config = dict(
    gain_aug_db=10,
    hop_length=160,
    decoder_parallel_block=False,
    decoder_cross_attention_every=2,
    lr=0.015,
    ema_decay=0.995,
)
Rows from block 6 of the audio encoder of a small encoder-decoder audio transcriber, named by matrix and row number. Rows with one number belong to one channel. Each number is 500 + 50 x the weight over its row's rms, rounded and kept within 0 to 999. All counts start at 0. Numbers have three digits each.
After each channel's rows are labels from the 100 clips, of 14976, where the channel reaches its highest value: "responds to" is what is common among them. Only what is clearly more common there than usual is listed. The data: short read English sentences (LibriTTS-R).
# convs0: first width-7 conv (encoder.blocks.6.convs.0.weight, 112x112x7, standardized in use, each kernel summed), inputs 0-111
# convs1: second width-7 conv (encoder.blocks.6.convs.1.weight, 112x112x7, standardized in use, transposed, each kernel summed), outputs 0-111

convs0.23:444463493505558591485483407512559529551419456575465476496586466464508570481506452549555521516579485539506460555553433495410589440505438427491470524554452526532446544415445418489422562501458477503454492477402467475576486447520476526558481634472502540430479516490509505480538575612531481593552513529474462454596420549531469522450509484474
convs1.23:469483465539548461472517473485470488499579533494524433385525526459492520459477525386529556520570396566453431508491501506499479472510593535453545556421546568537472548456457499556434609542491464563469529403530391494445590450488510404474526619550516377465502505497496462515433541515453527524547472517446454513443428460554431504524425489513
responds to: the word "no"

convs0.63:408416500592340489447513582476601489540512473339439545564471450461502532460394511482536480550559505432505576486499499531490554471494473532510418480554479430512522550507532491528504537550511464473480552438474515493532478454619419541531588542533532501504497434495483498484546594477479543596480442542492392544440517501508532526519471511479
convs1.63:539522508397498493648477533516473589364529526502426589471504491462453454498497463571473489505591565503570498465534484480478472542478561477599498459511472392459590510553392469486468446446455559567566467494478476538569543504503419416541554490487462446605521483485535536516439464435487491543463513415453497549505544530412483493545532483538
responds to: voice: female

convs0.69:426432474577448414513502490451554449572555418425553542507482532444535456445425567462524535512422602501558475482480511547491463528531524489474572406464536451541516526494504534407538583585512545596474443437533528545506500517495471492413487492547556540632496522507467489430567447406487492607486586516511460485415513489430440534510501531461
convs1.69:540463434512389597492544482502494448435579457472477519491465542583508410558582530562363496446514435446564522494525504456464473521415482585522527441573474439543475453501446541461477396468542464486499514515593459500479553509541449434466452406553518452502540492518504512496493544432501601497483566455584562603543469493472412462482539545491
responds to: the word "to"

convs0.62:592578494477601458503527536447575533475602495498440585528533561538477538489501566460422440395522515405449497463384447530522552436551658507521454550441544459461579513478570579492497515521537496481472564492394433432519544490523499478418490467497496550519547491483501453426556512422533475490471515536464453510417539504461445533485501475537
convs1.62:573480438528541480542546500501512507545534476545434479456539463539465496607523413593436525443508499429554539390433489496465487406436428577471534549587510412384451483525461443501501456449520557492520569515508522456539512541464485516539559502439477368568401526519564557536509481406529541482509518509509492621503556505452565471554499550517
responds to: the word "to"

convs0.18:507483471473532450576570548522508507431561519464499504512600561462516516507513573489529454572511547472467536503507383575421515500475424456547569491460389464472444513454511505599433483426506473583433561572482526472513538455564543459484480440595494543518416391468528429536568475485502435399514468507464498513639432540558548489463514487524
convs1.18:553392502416532467525524543446448498428462626504505526584519534473420512506476561554449486576562508432484426406481483581493551423497563516541515536380497551492580555474492480443447362461412484506503547461562514575527598496501494524496451472455469521511513547498520588499560495483497454448438562558506580428444524518492529473567479484517
responds to: the word "i"

convs0.41:434381556465516472518545595520527621461444425491500502486535446503511501505428543479572569550455508516444531587513569470657586484510428582466471489527451415537557522522505585521413435481446498511495544474472520554457553475511467416495613477504491484516519572507498436519458462487528472539455492445453423494448509579510558435523483469417
convs1.41:511489496422555509435484511516484538506453571596491475476465561439580475489530484534529559520493462426562391417494555438591545457545558444543479454483468433417479533456487512509465461537550489538506476563424497528548440530513423611568531455461572504515472426403509561467527493541480444425620491649463542452481485484515470425433490498508
responds to: voice: female

convs0.67:414512453481521488320534533528558492532443506441520536499478484478471440490530516477551511474459560489611500464465471433445512414546463482556556498510579517473557586455545506446461533550449474531477527504508604556537516559409514552461496538529390445503519412550581473522531555474477475644507558540483411446451487476526496493478561537408
convs1.67:422421522524546545479462421470484472508651503450497435468531457535530475532514491488472528389500541465461493588458454530450562488455541592556513496463431444506504427457403528509381449425549470372510487503577410398431434520457498475486515419553541436481544523499562549563512520515494559458531435455470508544498454457458478476446532491473
responds to: the word "the"

convs0.45:517413542450477587462398474424530484436516505506470488491503497543456449480487434488511521492491472511448396512490592438442569576453502516465495517556500611624424573481578516544539619464570509545480572474582577494621570448549479531491526468491499469451435459444481428504567528516467481568496489567453554531470437497496484475477500425434
convs1.45:504505489432502567409405549584475478498397414626434420567551508483515455507507552492491437510464493568449579359455599495547503566488514480486480480478516574469521455452481501500474450448482483504502456454440524481442435611529411579537535529455408576499568507524508512407471499532502478554461505500449492452471443510575569536540510504541
responds to: voice: male